config = dict(
    encoder_arch='swin',
    model='contrastive image-text model',
    dataset='photos of plants and fungi (iNaturalist)',
    train_examples=45211,
    image_size=64,
    crop_scale_min=1,
    horizontal_flip=True,
    translate=0.12,
    rotation_deg=10,
    cutout=0.25,
    tokenizer='char',
    vocab_size=37,
    loss='softmax',
    embed_dim=384,
    encoder_norm='layernorm',
    encoder_norm_position='pre',
    encoder_activation='swiglu',
    encoder_mlp_ratio=3,
    encoder_head_dim=64,
    encoder_fused_qkv=False,
    encoder_bias='all',
    encoder_qk_norm=True,
    encoder_parallel_block=False,
    encoder_inner_norm=False,
    encoder_patch_size=[4, 4],
    encoder_conv_stem=True,
    encoder_depths=[4, 8, 4],
    encoder_widths=[48, 96, 192],
    text_encoder_causal=True,
    text_encoder_width=256,
    text_encoder_layers=7,
    text_encoder_norm='layernorm',
    text_encoder_norm_position='pre',
    text_encoder_activation='swiglu',
    text_encoder_mlp_ratio=2,
    text_encoder_head_dim=64,
    text_encoder_fused_qkv=False,
    text_encoder_bias='none',
    text_encoder_qk_norm=True,
    text_encoder_layer_scale_init=0.01,
    text_encoder_parallel_block=False,
    text_encoder_inner_norm=False,
    text_encoder_positions='rope',
    init='xavier_uniform',
    residual_init='none',
    optimizer='soap',
    beta2=0.999,
    lr=0.002,
    beta1=0.9,
    shampoo_beta=0.95,
    eps=1e-08,
    precondition_frequency=20,
    max_precond_dim=1024,
    one_sided=False,
    adamw_lr_other_params=0.00091,
    gradient_centralization=True,
    steps=2100,
    batch_size=128,
    epochs=5.9,
    lr_schedule='cosine',
    final_lr_fraction=0.1,
    warmup_steps=100,
    weight_decay=0.1,
    adamw_weight_decay_other_params=0.05,
)
Rows from block 7 of the image encoder, named by matrix and row number. Rows with one number belong to one neuron. Each number is 500 + 25 x the weight over its row's rms, rounded and kept within 0 to 999. All counts start at 0. Numbers have three digits each. After the name is the row's rms in percent of the matrix's.
# gate: MLP gate (encoder.blocks.7.mlp.gate.weight, 288x96), inputs 0-95
# fc1: MLP up (encoder.blocks.7.mlp.fc1.weight, 288x96), inputs 0-95
# fc2: MLP down (encoder.blocks.7.mlp.fc2.weight, 96x288, transposed), outputs 0-95
gate.9 098:480469473470495510489478483534505512460486519532509495467513472507521495485476502501511520489493475494487529539499532476507464496531517538506508468482502475518526495543526455520465470513466518485490532524510557510471524482468447498553488501477447486487521481463481503552520507473476481458
fc1.9 102:500507497534496483523511443496512454527479442485532526486462535476469473485469492508490477448477516491512490510481497479508510524520513488498520526479531534509476501456512469520551517477473457505482505508509531532495480516499487542512464507487534506499512487514520539422508507520479538511
fc2.9 104:511536515490554489516487511511491504521494519505508479500486489541490475454492469492518513517501497483516513455537475542509493450513518508522519506530468513515518463506495481520479490515450528440520487506532521483502490481489521477522532453543462505537520553544450502499527468485511474477
gate.10 092:521482501538517471534470535512475517505453482484478497481471460450507527520464548523497476507482513464473518494510496495511540461502518515507467513528518537476512472526536451484479508525482502529467534496522499507488537515500556493518556502487516510502534510508529542522501510527463477498
fc1.10 092:478469487492481456497518477501513548491500532484477475483478492466549509488530500500529495499474483540451513547457505532483481506492454498510494529494465505492517514468480544498488483513505525477500447441485554482527492497443512515526487479469500510499495515546507469502534479515475508482
fc2.10 093:493493499501509449510499465513485489524486482480511489496488507452494454506526473526529527491464536488494489479523546526512472495512529498528500507507491548523518525495536509559491486533474540507430496472478478431480522502549501483487508477481478501496490516512500467458500524502544494534
gate.11 105:479485509509477445466514478508491471502500466543514526497530501502472499506461543480537541483494496554504511464533493510498475486507471501489505522495451508495504457498482469548522451521552462509503505515490501499529468488480501538503508536505482518462521483517493505548537494506465463463
fc1.11 100:499463459473503510486493477497509454490521482470503501488443467525500507493483505505498538517523521500466503532477444513530471528482500516505484502470473496507483502519500497512460505464459499437488517486478512446462506518493458510545492518532521491490464549476501473528519533469506549485
fc2.11 094:542530474500489507529571498496480526496462483533469507503486519479459485514513499526523525494482515480472483480530529494469471511516520508462545483520493472490513471492495528491525477477503476517525442499518508516514530470496536489495535489554499522527488472527471449499524498546478544519
gate.12 092:500497467516539493508498532576482516549546507524536514526502493500489505473480526469533555507546504499536506508466487545525510469497467466498476489472459489483495560528499538547511515490504515491522494541498475463462520498506511497493499485500510494467516518513512514484490542506516490517
fc1.12 100:474505499522466516525486508474520476474455527480472504509457494476447487483471516521509494534462473482483498481456514508462498481504512541481539455532490535518515514501463494523557517485474520517453494553509519501514482490469518504509520459510509493528474490472454493496458518538476511498
fc2.12 102:508516514504494483504485514457475490501486447469480504500542545474479492517502560526499495510481491520506479456526522468497511535470529520507520489497504518509482465506487479451488528510526452480492492462524512517503489513523546497469455506548541475465517498541451532507524491491485476543
gate.13 088:548481492482551466482445534556509504504532473468507552497480478521470514478469534470521540525474494516527503550475514488533494533527499495458525490514534527532480492523489495486482551518517531484481454485530514486492524527477514483493482484503492492480531512509505493498542468508503497499
fc1.13 094:512459511505524489521557513487478477523512508478465515524501507563509520490514487504510536486449484513534501509505529490512482506525527496499480543521514501506499472499497505461421466514494517541477512525511539491435477535489460500522525523520548529489480509536521465507509489529492490500
fc2.13 091:501501460516527507475479505501543485504471502546545520481529497487497516502508567498468480479492483473510513484527534465508489480500473452494511488476460484519479475505493476485503538500514458485517479526532546489458490454503521487523488517484520510527560528516488517481486518452512441513
gate.14 099:502466517509496467534497522461557521489535568521493498526495489464551519490470496471522478471509478478482494478493507494494473502468516463479479476461495514514505539461519523505522527520499514473513482485476542451533525541497510496542501504523537519495511499451524520530505517466506503470
fc1.14 102:483552480494475472480507459458508496519481447505480494506501499534504527485458510509513470520503518496477507556469462507509465519515512502542501518472515469509505510530504492502487476472472447510452499536521467532510511486543480507516490472503491488492538539498476484504555528561509518476
fc2.14 096:501456498519464514495516525453540537487497502494486501465519543488541490529541539492541503500474509471517502485495453525528531520492527479551548512532494500475509535519527526492512510486505503506473515518486499532492548541510454476449505510475495503474505473545508524480482537515490485488
gate.15 117:520490490510546555488493505493518494508506451534545531491474456558466504522519517510465478484460528526513466527531502482543514464482510491519483482532518505475453437486485532509518523502496491543525502517510473482519476494469506470459492518503493504506472476518512491489513457464508514503
fc1.15 091:478479515505497471501502511514496501491526495524519491522536526532490500514500538527525459474511494499532491489505506494471476455508467548496475522441500471516517460480548499498504482472494541490503518498456512533531534446549522501490502490475506500498485558510519520496531479562455466492
fc2.15 103:483541495490467510539460548493466479505506455503484543519484482503511503509479532545484481484475486496532527462481532499495496541490520497528509491511572537490494474490516509493530474501523498479480539507494558506499530487460540525482492472461528524459518477498510525523481481504514473468
gate.16 093:504509504461503486439498460474495497509542460506503494477501531550472490481482469494460456471534527436440500490529504549519506491491465501486498488514484497508466452476498541506519543476508514519477508492486527501472483480451499489524497491527499516487501500493510505520552476481470503522
fc1.16 094:426482494480554505472477475513512487516517494515493476514499514492480504510532492480507540468500509463543527484482493529460488544526487500498471491537491479489474533514515485512530495473455494506535518468525588486490508477520475464540527528489523521496515538487515512522494503532509516514
fc2.16 103:544476529463463482495484517535528495523504526509473500545499510533494485541507481469495492467516529522485481494527494502482459450496491462501494528483514490444463472519498532498451499522498545478530457468480477483493527510493482509535546527526515523475490489509457547488482524514482497517
gate.17 098:503484478472494451512512552544485513461520509497514466506488511507529521469522521507508463448457484490544509529523481491466489543516480457530528477511495512492505497484556474510546528526525505501525471481522496487543485554500501434492483489490490499489492516522511502469518476505462497490
fc1.17 104:518500501465503477502518484550537468492475522494479540511480488505513484524459499468482488485483483498491500513475540515529525520501475524464521552551460506456496462489518534506495513511502474479487525530534510507513468473499538536511451531497491502519531513541542515529539506485444523508
fc2.17 103:496462524520511529479509471532470523439507504478443491483508500529524459502538526534475529509493513463510505513519506544481556479519515486555478467504495494519497508487479499470530517461523481512491541498511511477523482528464476500489492503551510507490506458509475481497449512490461512468
gate.18 107:483506497482512473530471520487487516486539532501521533480482520493469518450508486484518470508491460478477460492480464531504530534490458523527460525524495505469501519503472480559488519470530485460487500473493510475565531492526515446527506505468469491527528494505495462521473489486519470484
fc1.18 119:526490482524537469511465517456513503507518497510483501493485503515495486482544522556497520523497477438526520500515513497503467539487489488506461501470496504520455471512456541493512501490530508501458527493546463519450453518503511538478524481465472521495499515479482536520498492522471559508
fc2.18 103:505528519527504477494540491494473484565553512486506463477486488498504430506520533508498489497548514489491524534495453512465489509487478532488465511503523529505490478512477547538527499481513500558479459514496481522525506521502493506514490482514521535513523496475492456443472488501505539487
gate.19 103:504483467467524497477503524466540502540499498515537485513523488509542502518487500487540532475505543548497487491503516458506485506464479460485478518496543492511495549471526467524516515495470497445520493473491501470510501462455509460486506470485504522533530509450494474565479488483482488501
fc1.19 091:446527485522524489529523504496484511492480502467496500532528493475454472548502492485509511507530551480486507472492501481492510446494472506509435523466555496434504539479508512510470523504474480504457514496482516488549466516474516497499503460502482480504498520452529524494505475509481508525
fc2.19 095:495549513456452513524505503494490489516461503526512507522485480505499476511499493506526513489496516469522519548512507565496521520497524552520511460542499442500538558505488521521501503526520506490487519488527506528450517501538510520542480514517448504500495498487492556483485501458533506488
gate.20 096:493512479497507502495533513486470522461508461541507507499504495546467490530499462517512525536490504512449489513524545488507501522489514476450533498512483477477511487479514471532513492492502499523508558514488523470455489502555542466469493516493527543496479530515524477471545493530451466518
fc1.20 088:448514521494531475481524475520492514525466512489548492463476509516469512493522524475495473529461502486531481510508525525481462477502511503466513532499472523427507517489519464495464503494448515498506504524524439489517525548500509508525522512513479499521482468478533539527511497473505533536
fc2.20 098:518533496478511572469525532537499547491506491507513557455510512545505495468549500489473526523524534490491481476510528509509472503448498486506497521503496519543471504499519443510495520463500509512543489509548498500483481515483493528524497554477488513517502526534509517507483515454514487496
gate.21 111:449515532478511544443483494531470525519500507501534499485510537473512531511517499459538474482502546525498478476467502491520500484486492494474461501496502498481480529504522567495489535542532490520519505483473475484500535520541493499535487511456518501491463536520482459535507494506501453482
fc1.21 099:501491502481547510475522488509528484543552487501491525508534502511446435519491501492496545486492511502548508495488523528499476524479516466492469490509538497461478476486532520494509510524511488466495509499464548451513546480464501511516535466502474543497461498490494501508524447476512491476
fc2.21 112:535498481463485467522505494515497523519470547525515508523494455529490467537518508506500487522506527480546468554495475463471483509511459512497528524450488469471530502533516555531526479471494512503513491514522500501525492518490429459519530529492508496522475483474503530487485506506532474497
gate.22 103:520505529516521495513517498471504542522454518493498477523477522500486497536533503529490529525501493473524517521499529533529548471495505511503515510469534532490471465471489539522495508487542569512526532467523505468489486519539494442525485501477489499511521458544485476534508455508494536498
fc1.22 098:502534464482553461494536484515468510510519528530511496533518511526515491499500499475470506478522469462482504531463511490529523498491521469473526506470486454491499524523501559507491480505507532516476480455502522481541472500474503495521520548479518495457445532531482517538476470502480461507
fc2.22 095:480488486471490542461480490481528496492482497517536508518531523515481539506509523501537509539498504480483492467486504446511521525511466482531557539549481511498544502495514490495531502469435532534525503518484501451514502527506503509482432505551482527486496483513515464498527491493497500482
gate.23 096:478481533495532499518498526522483507519523500533479470468524451508547510464539524494516482484477479515470519495456503481464534500515536520458475505497491517502537494476510505520463510450479440458520545471495533475491510490528508502509544470502513507553508487484532465518503525483521519516
fc1.23 110:485503495518496529502492462508524498525514484506528512464478534466523492528497479493531469481458489478494470518460516519482514511476537501462498469496517504532485512508502488496538547491564445468487512507517475517525482463467529457457522541512505471479444518489531491505507505470537515532
fc2.23 096:531530513508479462493478461453469513509550485463486458474497528528511493517534513507488471492523486499487451472477520454498545533480510485526481492514490474511524463531464535482462511512480493477543492463544481485487533467503527473497511469469509501477472498471472510537523490520521521497
gate.24 112:470552512493505487464507531505475535533540512491502491475499517469497482558520484463518531506519468501470477457561469482517493499496490486463459475520502548495476487544519485493507518470534502501482485489491548507519453511449479504502490453520467478494522489460488494498519470488482514497
fc1.24 121:458495492473536519475508484503508526495523509518498498466504547508461499503542528540474448517495489457508487429514496497506502488522477472505483464494548527501505490520510505474502502473531503491470492518533517476510481523459457540498510497453477509499519486458490467462530466474476543521
fc2.24 119:506480516453534473536505490480522549555473487522471501503533466495509484457508474513495525558525503516505513527486537486539508507473533522527533510522459469535478517524475497516503510491475509524522518488526515523501506519526481485467488459506513512507491497517517541495514550472521527437
gate.25 102:510537484534513513490476528529525505489472518536517525483472452483462497473483460471528522530492534460517505517492530483519552462534507488485495481519542468471465453526508488497473477510483495505443514489475501502524510527512523555517511525523492480497528511493488491495527451461526489482
fc1.25 096:507518504505546486535517516529505516497508517554471532535513505442515519454509474517476465501507467478464455508498480523506497515476551489529507546480432490472522521486472552479511495470479504507528491531484545494494523513508508505548522509491513482508498504501494519472470548520524500489
fc2.25 100:520506472472526471507490516524510498507484536496537536490506509546544482492523515455530573468550497491520524511483544529495541509509484497500471513514530499513480517504456479499521476494522538493475501498569500484495499492483525515495513489522481519525455475505478454498472452528516479485
gate.26 093:484447500497540519491476547521536509472485458482533502474482453533522499497535461493532527514536471445508487508494483510491521505444486506515520508494515518505525536533491554483534517480463524545496483493480491461493506503470490501493472530472502532506553508521478521493511528511527491511
fc1.26 092:541491505536506518529515507489520474475527516502558516471445525460458521529506486475490507548487514509486503519478488462529532477516498474485536437468490548486510529515525463531434475496484490487481526488509467536501531525492491501485494501524484546505523529500485501501485479514497511512
fc2.26 092:466480547494534527530491495494471530551456477535521476538518524488534480497540514518462519460494507479490533443499512530452498475477510528488474520490482522512482485478492455501483515506540515544498470494503475516486510516513490462460490478471514489476495529470494500560494517518477491503
gate.27 114:568505521523520483495493512503504522566499466491521504502514506515519481502524539534483543478507493535531459524482500540504524490533490469547505522483499493463485521551503511528500497502495506526521498515507514490509451488462456447481532516520493551501548506515468494489507514539523484523
fc1.27 112:440489548466499499534481510527489491454544496473486513506482532518496508510501507485525489464474470519480547556500516506487501497523486531487490463516516515527511507500474505483524533506529514476452501484465479494532526523546460538492493505502467487465473541514536520545500534525499487469
fc2.27 105:473509526483490496538485533497454459497452520454516486509534489512475486480462553496541472531519531468501458485495486491499489503465511491502521525502510516510490528492522511523538505546520504532437519482508525506514479532546507490496534494454507478467515509518509490523504487483442539503
gate.28 104:461458558507480478480503464484463513488513508471435548502476476486498467472540485510495503472475480513497534490497522481496530514465538472492495495494474489474500509526539491506539469526483517518553539504503450505477478526466501453528493537516516514482481516490512518523519498489495463513
fc1.28 101:495481538545512498491519486499450506492517548491521493497491495508500478525522526460489480474504473490499506478486563481546493501474476476499477483514480457486474482498539467533507487508472536512536505501464476497512483541442458525485470496479480557531503527524512477481498485458498462527
fc2.28 103:516528469483466498507466493464473512498507513534483535532491509475461543483509493486486489524476511483511517512532551462499491485464501486470483517459537540505465475446502503488481464517521539442498477514503471528466496502495544541487476453501482458507478539502492512506498483467512475504
gate.29 101:537492526542477544532531468521478527457543499499522524502489489468483520485500467465531454498478481530485500482563482528535526515513485472498464534468493492541527534507491537479494495451473475502504525446496504501457498495509531531482497463503479473472509504517500505508513500477507521516
fc1.29 097:530503534503514525521477515522494479500467449506550495485540484519469463507451498468492536520478481492534519504483501492444486502499503489545545456492523483515480500469538472494524512513470487481526524492480521499486488533493448495464503529499485520486502460546466513494470542484523524470
fc2.29 101:533503532458477475517522502498462484548529563518537489484458519499463495476503487527457456509536512534497480518514498503518443502478489478475475508494475514485488449490500537491470533517478522528518552514534509487482507537525491495496491514510487532500524516513495484450501535494462511516
gate.30 104:495450510481487517537518474468497517452488511513513476479503537472508446471524547525520473472462497516502541521486497529469520524483526483474466537475510509470472497504510489487535475549489517451501536485464508532498522499474496525508519505499469464465475484486562506516506499471484494482
fc1.30 089:529521472482529528452538525470449485502500510541515518516544522500474525493517481494518495479526485478497513534472443463533510519507524506533495470496465483466499536467500505484478487507492530479520548513524464469507480474535481501536515521539505476473473526476465510524527535522478509486
fc2.30 091:533495481481497542533470505501496499460491523501526479487468482487544489516476500525481572533509498463495496499520480505523533495524506501515518551472532490502453540513490455475463502481520473458499514510491492502542477503516490492451479511499456532549522485470499483439484504485507514486
gate.31 114:510499494488512529484491546487476486465470515486528568535492465501513514518462454486514505475483495479481436537517517501530520484450481484478507483462543528513528516471542519494478490518496506506478517549488486486495498472490517482491465507496475491512559491504504504479533510529477441498
fc1.31 117:514499504532517495515541531536479537503472518536482464501496559508473494469543494527515492542481547476499539540467508508529486514475500523480462518469500462495478505500484498533520527477475459532521513498532480490471514507539529476475507479545541525500466511538521503524486524499468490492
fc2.31 123:469521545499493482502497505510500559467458466478518488476516497532511505478506511511496538551519458479493540501475491471481460491517516517480522493524505509548495530496482519470546531494516458526474505533520497495559475478501509458540450499489500502541489501515530478501496451466492506509
gate.32 097:511464485457506508493496511492523509493529491473467517468476469496517529476497444495481456481523474521508498536500520509502509482522497483500508483511508500523539474526533524546522530510445476509502477498482450468517526436518495526476522478503459494459510441461509524486526521531507531481
fc1.32 106:457482488506453499532512515511509476508458504485542521483518467471469490495525468489474478523521497489494509488481523458476497486520495504498490508497469478479501541552512521542450497447541530451475487460529525504511505519473470458503518493545495545470494498504501520493519458477474533508
fc2.32 096:515521507536550528528520509550534456496511500521467508507520503461507493487485524455502480465482493508508534475480498498457516542478493483465499536512477523491527492521454468462453517500450457535470468491459512481530511528481477516496485538530499528487508476476480495523502469496488498519
gate.33 106:502481496491540511507479523473546509512518486481462468459524495487528486506486485517498546483487504474517532433485464502478495464480508533531474504501518540505490517507473493498458547535518507534508497499477525465500513504492493485573505529545482509457537528450520520488475497508492471493
fc1.33 111:437509470553489476473479490516486505494510516511533509479519515506516449513520497521478469487502490514452461545489523474481478471475465499483482464514506533510489472498514536525503471498474518529457471521500522488506463516526489487486478529523528459526516473521505445534504541510527498461
fc2.33 104:513495506482520447476500511513498531525525529501521485500511509508506513471437450473517512503515484519516515483476538497546537468477492480484484470500495533517501507534490485498483492526486488512436512470508492528522518507468536540540534490525465475457516482508487529457500518555457532497
gate.34 098:456496476504502505511467496508488455535527488523481491499507516503494507462516453491497491486484464485519507518493463497536511487499502575543499463444495531502510504465506529496517500512463485496497503501499478477468506538516448492553490507478564540483492526451508467467527475507505524498
fc1.34 108:486539478520525487495516513508517464529490501494495509485482478529494475455520508522510517494502520482514528522444514498533465490476473530504485472479499555479511502513500484437436493477484490534510522495520488504489450483516473510539503533524456555507503551490502462508542481487531527506
fc2.34 104:494490515499522469485532486540506489511514535490453492496476458505541523429536471486487481481539476493470476481510498552512529503486490544468513491476497467493469509512460504517498493482547515513504506540513484480449473521484507472502491469498554502502537500510495468508479541537506492539
gate.35 092:487479512486477512511518475517460484477492524525465498541545519480548488512501481520499479510471465501492487478473507480483515503481486493471482504513473564493503521485481477540484500499496509520512532525487524538551448504461514537523499541472518494468464498540526484503559514548456503508
fc1.35 103:485514439510502474491486503522493519560507468498509484522470541520480487497517526461556523507501500514499528465475481543472523488535461497497466496469532503472464544490506511462485485524473531483514496521447491484480503513524467540508462486494523507516540490525487543528499480494506461488
fc2.35 103:495482486530494507467522455499502457484538482507546487508477488525457516469502520494478479483505508468461483503552486472461549481466525506517476491511468494464536514485487473451486499515515489520505508549519511475476503544526486519479528497508514499549484473505454496531478546541502491477
gate.36 086:543501502454539445515477478540513532469523513514517497505496513458484515502477506489488511533544472489495486491487546515479495488494504516471494473490525518485497512522570471456491536499474521490455479472500513510460522528533523513480531461524500533467530489494516447531493497467485502515
fc1.36 099:503471500449536484537511444479480526478513520499521535455485513481475497485516518510479477522482482467488498492471493457520480481531480504474485516510529498488495515510494521461538532505460540497491511488519471510473478474530492463485471458546510523534466508499469492506472478478532551551
fc2.36 097:497454529515539458545523490502519527545481500500519499470528507532499464488519502530534508486510489471498490504488471493492479484504527454500493479489533519504522510509534489531519533474547511550490491492506544516517483513506463510486558471492570481512540511528524515477468466483501513463
gate.37 102:481506487527496507550523532441504474484501512514545477508475490468502527523492481516512487523501544514522516540483522509469437510535510491554489479529550508502510468493502492467507508528539499444483482498526478480498470486479478509517457473508462528479516486524507471520531508534509533478
fc1.37 107:483494519519491466530524485480511530500460532512510492506501506526551513517550497480517480536505543495508486522472515498515486508453460515483446494543498478474544514487516456487499523533510470467525495519532445500517441484483509486471481488532513476527496514535483523460504528523515526480
fc2.37 106:498499502500514522483501494470485558501525520491513510532486557513528495451510468493454495493473528478518460502497461470496512485539481548525510472475513495518485465510497520496532497536509437522499491474496490522483476520544490514533528501485474482467506517575532484489520544478521506500
gate.38 092:515544538491517540484491516528508474507492459535503499496496502449473519521530485495487463511452492499480489458495504503498469550479461512492462482515472539497471519533490475485534518486478481524532499492459479551487507510508517459486466530569489483477517486523495470469521491518523484472
fc1.38 102:520514519505549511536503473542494532498518476547495469511482482502521508484504529477544483505486479483484491482563509553508476520474480535531484472543472458540496505487516465461535478490525480490511457479451473510501531499509480514524506521475453501465496511515483537481488502476515502530
fc2.38 088:522470511557518499535458507461482477479490532474504496506468496498500459497511488434502491470494498525492514529468445478555526509534530481480498560492493493464483503483499501494483525461498487483534550463479528481510460507498514530500505472511482499490487497515509453511502551474491488487
gate.39 104:517523484536536492519500456453536501457532531523427504500449509490474487512478442487487533512493516484511484519486486467472533492530473507474502491479477512494507543477511458527490492474449539474496501482537500523502506496528494538484473465490488533482492473492497533515484488495466526502
fc1.39 095:475516449509537515510475480468499486531500511548481494537477482512520498538493465471514500492530502515518533529526471527530513508550506520517519532472540506534503550524453500479480507512489462474476512487529527469510525489509512504495517481492517563482527471503513537479463481494464459522
fc2.39 092:482488498511469442517469548535520501464480514506492515491513481501531512453499523496507526513497497504510512524485534520530534478503500527482482525482524468538467482528486509499490496530490462491470449500504505528522472487479518517469484496450554458543481540537451528514528524505505477473
gate.40 092:525475530484480462477489476520469538563489514541535518459494532487518530548526507471507497481496502521483518490505480471463502510525521479521509488435491540451501504489498509512512493481508465492522495522485527477457502508495531507542529514548475495492495479515486478530509512552541516519
fc1.40 095:512467527535493511482552478516499513507510499517491462516492500521463467496523511483485492548485496470460498512520456499490503526519521515517562480482469505456496541505506452537510500467504477488492457495523462462500460515534508527526478459509552498503457505480510470470476529496507482470
fc2.40 099:542504480533521475502511513519484469475515501492505515535481477533516538540532499504474508468473487514489473500492481504493500527528519519482473472472471505508448510501513525503527467479490472491530443512537470455463472512500537493452518534511504464513507499466540481544487519546455470504
gate.41 094:482542513501525511479480451525489485534503489475549486547490506484526465467523447524479499514537498492480489445505503494456512487493532497505449509471474473464460493473495544495494483533530471450509525511488462528481513467532500519495488486512522479518481510520486517516519475513489457473
fc1.41 097:512452539481498512488460520510462513466528496490497537495461491482490464484519481502504477526439525497495465524497509545491465536490514499467508487516499497547469469521523508496500519500527480511495500518540500462493477460492487458442530536477528519459528523522484511457484526521510508533
fc2.41 090:516498484492546516465492486555522502491513510509483473489478460502509537492515481483450555469497455490527494554476522502505491505506494522495486495532494514523505477476518519560491470539499486526492521529475484482499501463482520562510535536532497482508499464530477524520471541515510544490
gate.42 098:516535498498542449530494534500521530467477497531473499473461469507520509498531501494548495507483511517484451512512498511518482489537487497482518485454482517480567495524461477467498532509534481450507520502489521485503497495495483501538453510523521516498522473481540526510505487575518500507
fc1.42 110:551538504499507494539502523526540467477486468509528479474457516503523522507531473497503517511467512517476488454493490520493470523490509481470502517487499499505492514473464498476539484505468473485480483449469522500472496478527445512521543491452486526520500447506503459475477508562514519477
fc2.42 096:487468474509548525502497503536505513531471486486490490536489504467446526517526484495534475498525550524508522544480460514477480532500461501471515485491518493516493518529482550498521489474513477484492430484499491524504475499534523499499519502462461507547474495541528514509527517548531481512
gate.43 111:507474483478504521458503467478511516474569536513491476507456525521529521508493512479496483469469467475500499498530482497478468522525471482465498506502531481534470532484462488515503532518460547552493498521487509500513512472520519464465518518522503466522521479504503553477463530469536479504
fc1.43 101:506541507458500524507532499502482558496480503462526507495518494494495471476547499474536481459541504512485492497483501482490526458479531473477487483495499504524509482457559484482509498485504479468488513536467509456485515496503527474518443500493518513517522521459462478482494515434480466466
fc2.43 095:503493463499487516460482472494522494486554477524542470516475492488561501514494541470502484512507469501505495519525493488443465498500542460498525507555513505506516478507518480482495517494504534517529464458517502544517542515463466475504509459470519515488509471491516477489492534458524512542
gate.44 090:483491493499531510501555514446484469486452535477514507497542516544518487489505486485528524475506469456531498528547506503493496551484469526493477500475491439508534458502513473497497459489505497519520494489519473501517476491491501554506472537466467462488500542520519495470523529503495485482
fc1.44 098:470514482513485511482511516552506519448483516482528575496509476512499469511508510481485503494510534508487498485467443537466519450520498490476546518472540488491518522497484518456477500495510490481503537515520518535523516466470489479532473468516466526469491494537499497477537489519500486445
fc2.44 100:525488505479481503502501537519466528479528473505436487445509514468502499515468485512517490462485525518535516545509539517499514514482488506491475497541469541529523487541551518513467529493489465516497459495534533494490526535533523505483519504533520496493461465521499467518518500508444521497
gate.45 102:481493504522532446490537500487491501509515480473501469520478519559516442457529477487496517469439463508519529491519499484516532485506513484473485515489490531486466504510524488464527483512480471511496504438538478498511512488475501501522522496538525481518485467501471470516517542451495547500
fc1.45 093:527490497532553485495520492526553470502530506543484495516508479501522487471478509492510495469442474479535554551497510459543506523477493496531499503502460511488533504457477481497499503488501494521490498492536539497541481535506506514473460498495554493510490531486534537507492499451514527524
fc2.45 117:483525468484506544473525505490466447496552518493472524507465492527502476475491481475461476497469508484559488528543535525529501512529479521521486538482503532518457507508507521468546478518492472462494490467508502470505492514517488487513461482509481468494496517490518472512528525515482542446
gate.46 095:554458521523538500511517485508516470527493462484481526485503531520558477516496448544472490486460499498470466470534517525451493490483501537470522518514493508506519545531514499495475499506488497482485453476456536501502483498488453481510507527497507503468494494495490515475492534563518474500
fc1.46 096:478442504498464501514518508435497491512470456494478492552482507521528515517487517540506516511478462486523526519465508533503461482492471504477462519488494517516482508510498484493469468472515496493489476494522511545488514509551495549446507450470490492501520480466506459496470525474478464514
fc2.46 101:535488490524495498524542506532492496463488506502508499461500543537501524494490535505516488512458476492447518484522533503470494467515534480519522497514510513527519527491481521477545514486474488475488489497516535508504539469472448538503511483510486514486497517532496453541524486547530492420
gate.47 087:525495479500476480455481510493491515517469461539488488471475509490496498525465422507493508508502475482504543503503559497469490521510514492470553490492479515543537495480506517531524504448469533495504526473483533475523479472497485504486498520529483456447516522533517538527503531501506474497
fc1.47 092:523508480520510499509533516521474534461531541481519487519481475455510467484515478465523502549501486499506515475475522531525479511485477499470467505551514454515515446493509536495504500471486449494504491509474520464503511468484524490474498546542481478464464464518470495481509496457467477481
fc2.47 097:521524506489500539480455484501474485541488471490498478477522485494516530477462516506497489503511529473497493511522538462497516465517502508537472539473512501460474490495498495447507541503489521531536493450512524538525470509474526502472461553456522518530534521478472522510493461482533472523
gate.48 105:466482536485471496514481546489492528522485502479535505470508487559486536502520446525494517489524486480463529500536502477482526495504524529537555461511489514500522478484524505518480516527504520513517534517441527525527500522478532458475474508501503487499487450494545479469508461504496527485
fc1.48 112:503472507520497524514527489497517458470461516508494531503462531479483512520492529486467536462447530496477503559458498530473483523507477436475493529523532539464485518508471477522490542518492514499497492493526488506523513477496478490558510567485519515499511514513521498529485492485504471476
fc2.48 108:479458513484501515502484540527543483512530538488516512506539481494501506468478437493504480507508538511542501500510487523462516535492519525498529470480476534530513479484479492542538536502462503462522528476521504487486527476489552448478484508508481484486533481447520483474510533480528484490
gate.49 100:451536461516482502479491496504489511502544476505477527516463482511536526473506510557513477468524487525510501507505464459523458510529493443518482460515504483502460525503487502554489529458454534538491510483472524536489515520532474507509494507461519490472479473514504511532490514509462515502
fc1.49 091:498508533488495529452484528472505510491490498475516524499485523467504509487506476520497530430501461488497488483463478517457508531482497479503523526494532536503504511500493493454522467480446516446463513510453486495495462500483479504517458483549483511486514450510527457499467493462513530523
fc2.49 095:498474455472539513506543505520527453498491498492534472492507482483481524488524505512503512483469538523488484520513477443537493518546493496462483480490509453490487483456477511471534531509516540488518486542517484533528492514517468533506492528497548491526505509485507529465544480527486529454
gate.50 097:468485465483466478519487477497525526475519524501467513494473457532539491481488487536497456497517526469493469554440485455478495517493499485482497532483525496516533477517510469505506496476501484538537459477541468492527522483505478516497469524516490497473547523447486475472521493466508496520
fc1.50 092:512482515506507494511484520488521539489478522516487502521511534467495491487537481472533465527507529482483460506480473481465519475517521480478540485496506454470488520523524499449488444459520467523508527466542529480515509476519529507533490459490539534531526533480495536540501482535477495528
fc2.50 096:534518521475470516521480503456506483524498493516520508521486543539510443463465481492544524539477492508510484477500513493551534521475483493479499519452481477485548456473519542510486510454520502519462473475462537530503482520499498464481502522553534493479527507490493515523488497505512492496
gate.51 101:539497515530467513521512523447522470445540459524469491520475521467513525527514480508537522479527468513466493516486482505480557530504475518490481515524468487468510469471511448531501522511522514483485501473474507521507500495486524464493503495484484503538438479508510501542458505522514498526
fc1.51 100:516528484531500540527454538506480481527515522519515508483485489490465514506476441538562537506502535524458489511493455501471539484523532480474501480508479466498527473493514500493506537478484522498522461541504513506482527526510538452510499488530491515530446463497505483492492500474525515509
fc2.51 098:514517569488489490515525528520534503510510522482457494492505490500498519502467477491506448503513553498506489487507521498517484526505510485523462471480523485457546505499491554475523519522538470459532486463513510530527479531481515515491530527542517532515485543502468467522477527519507512552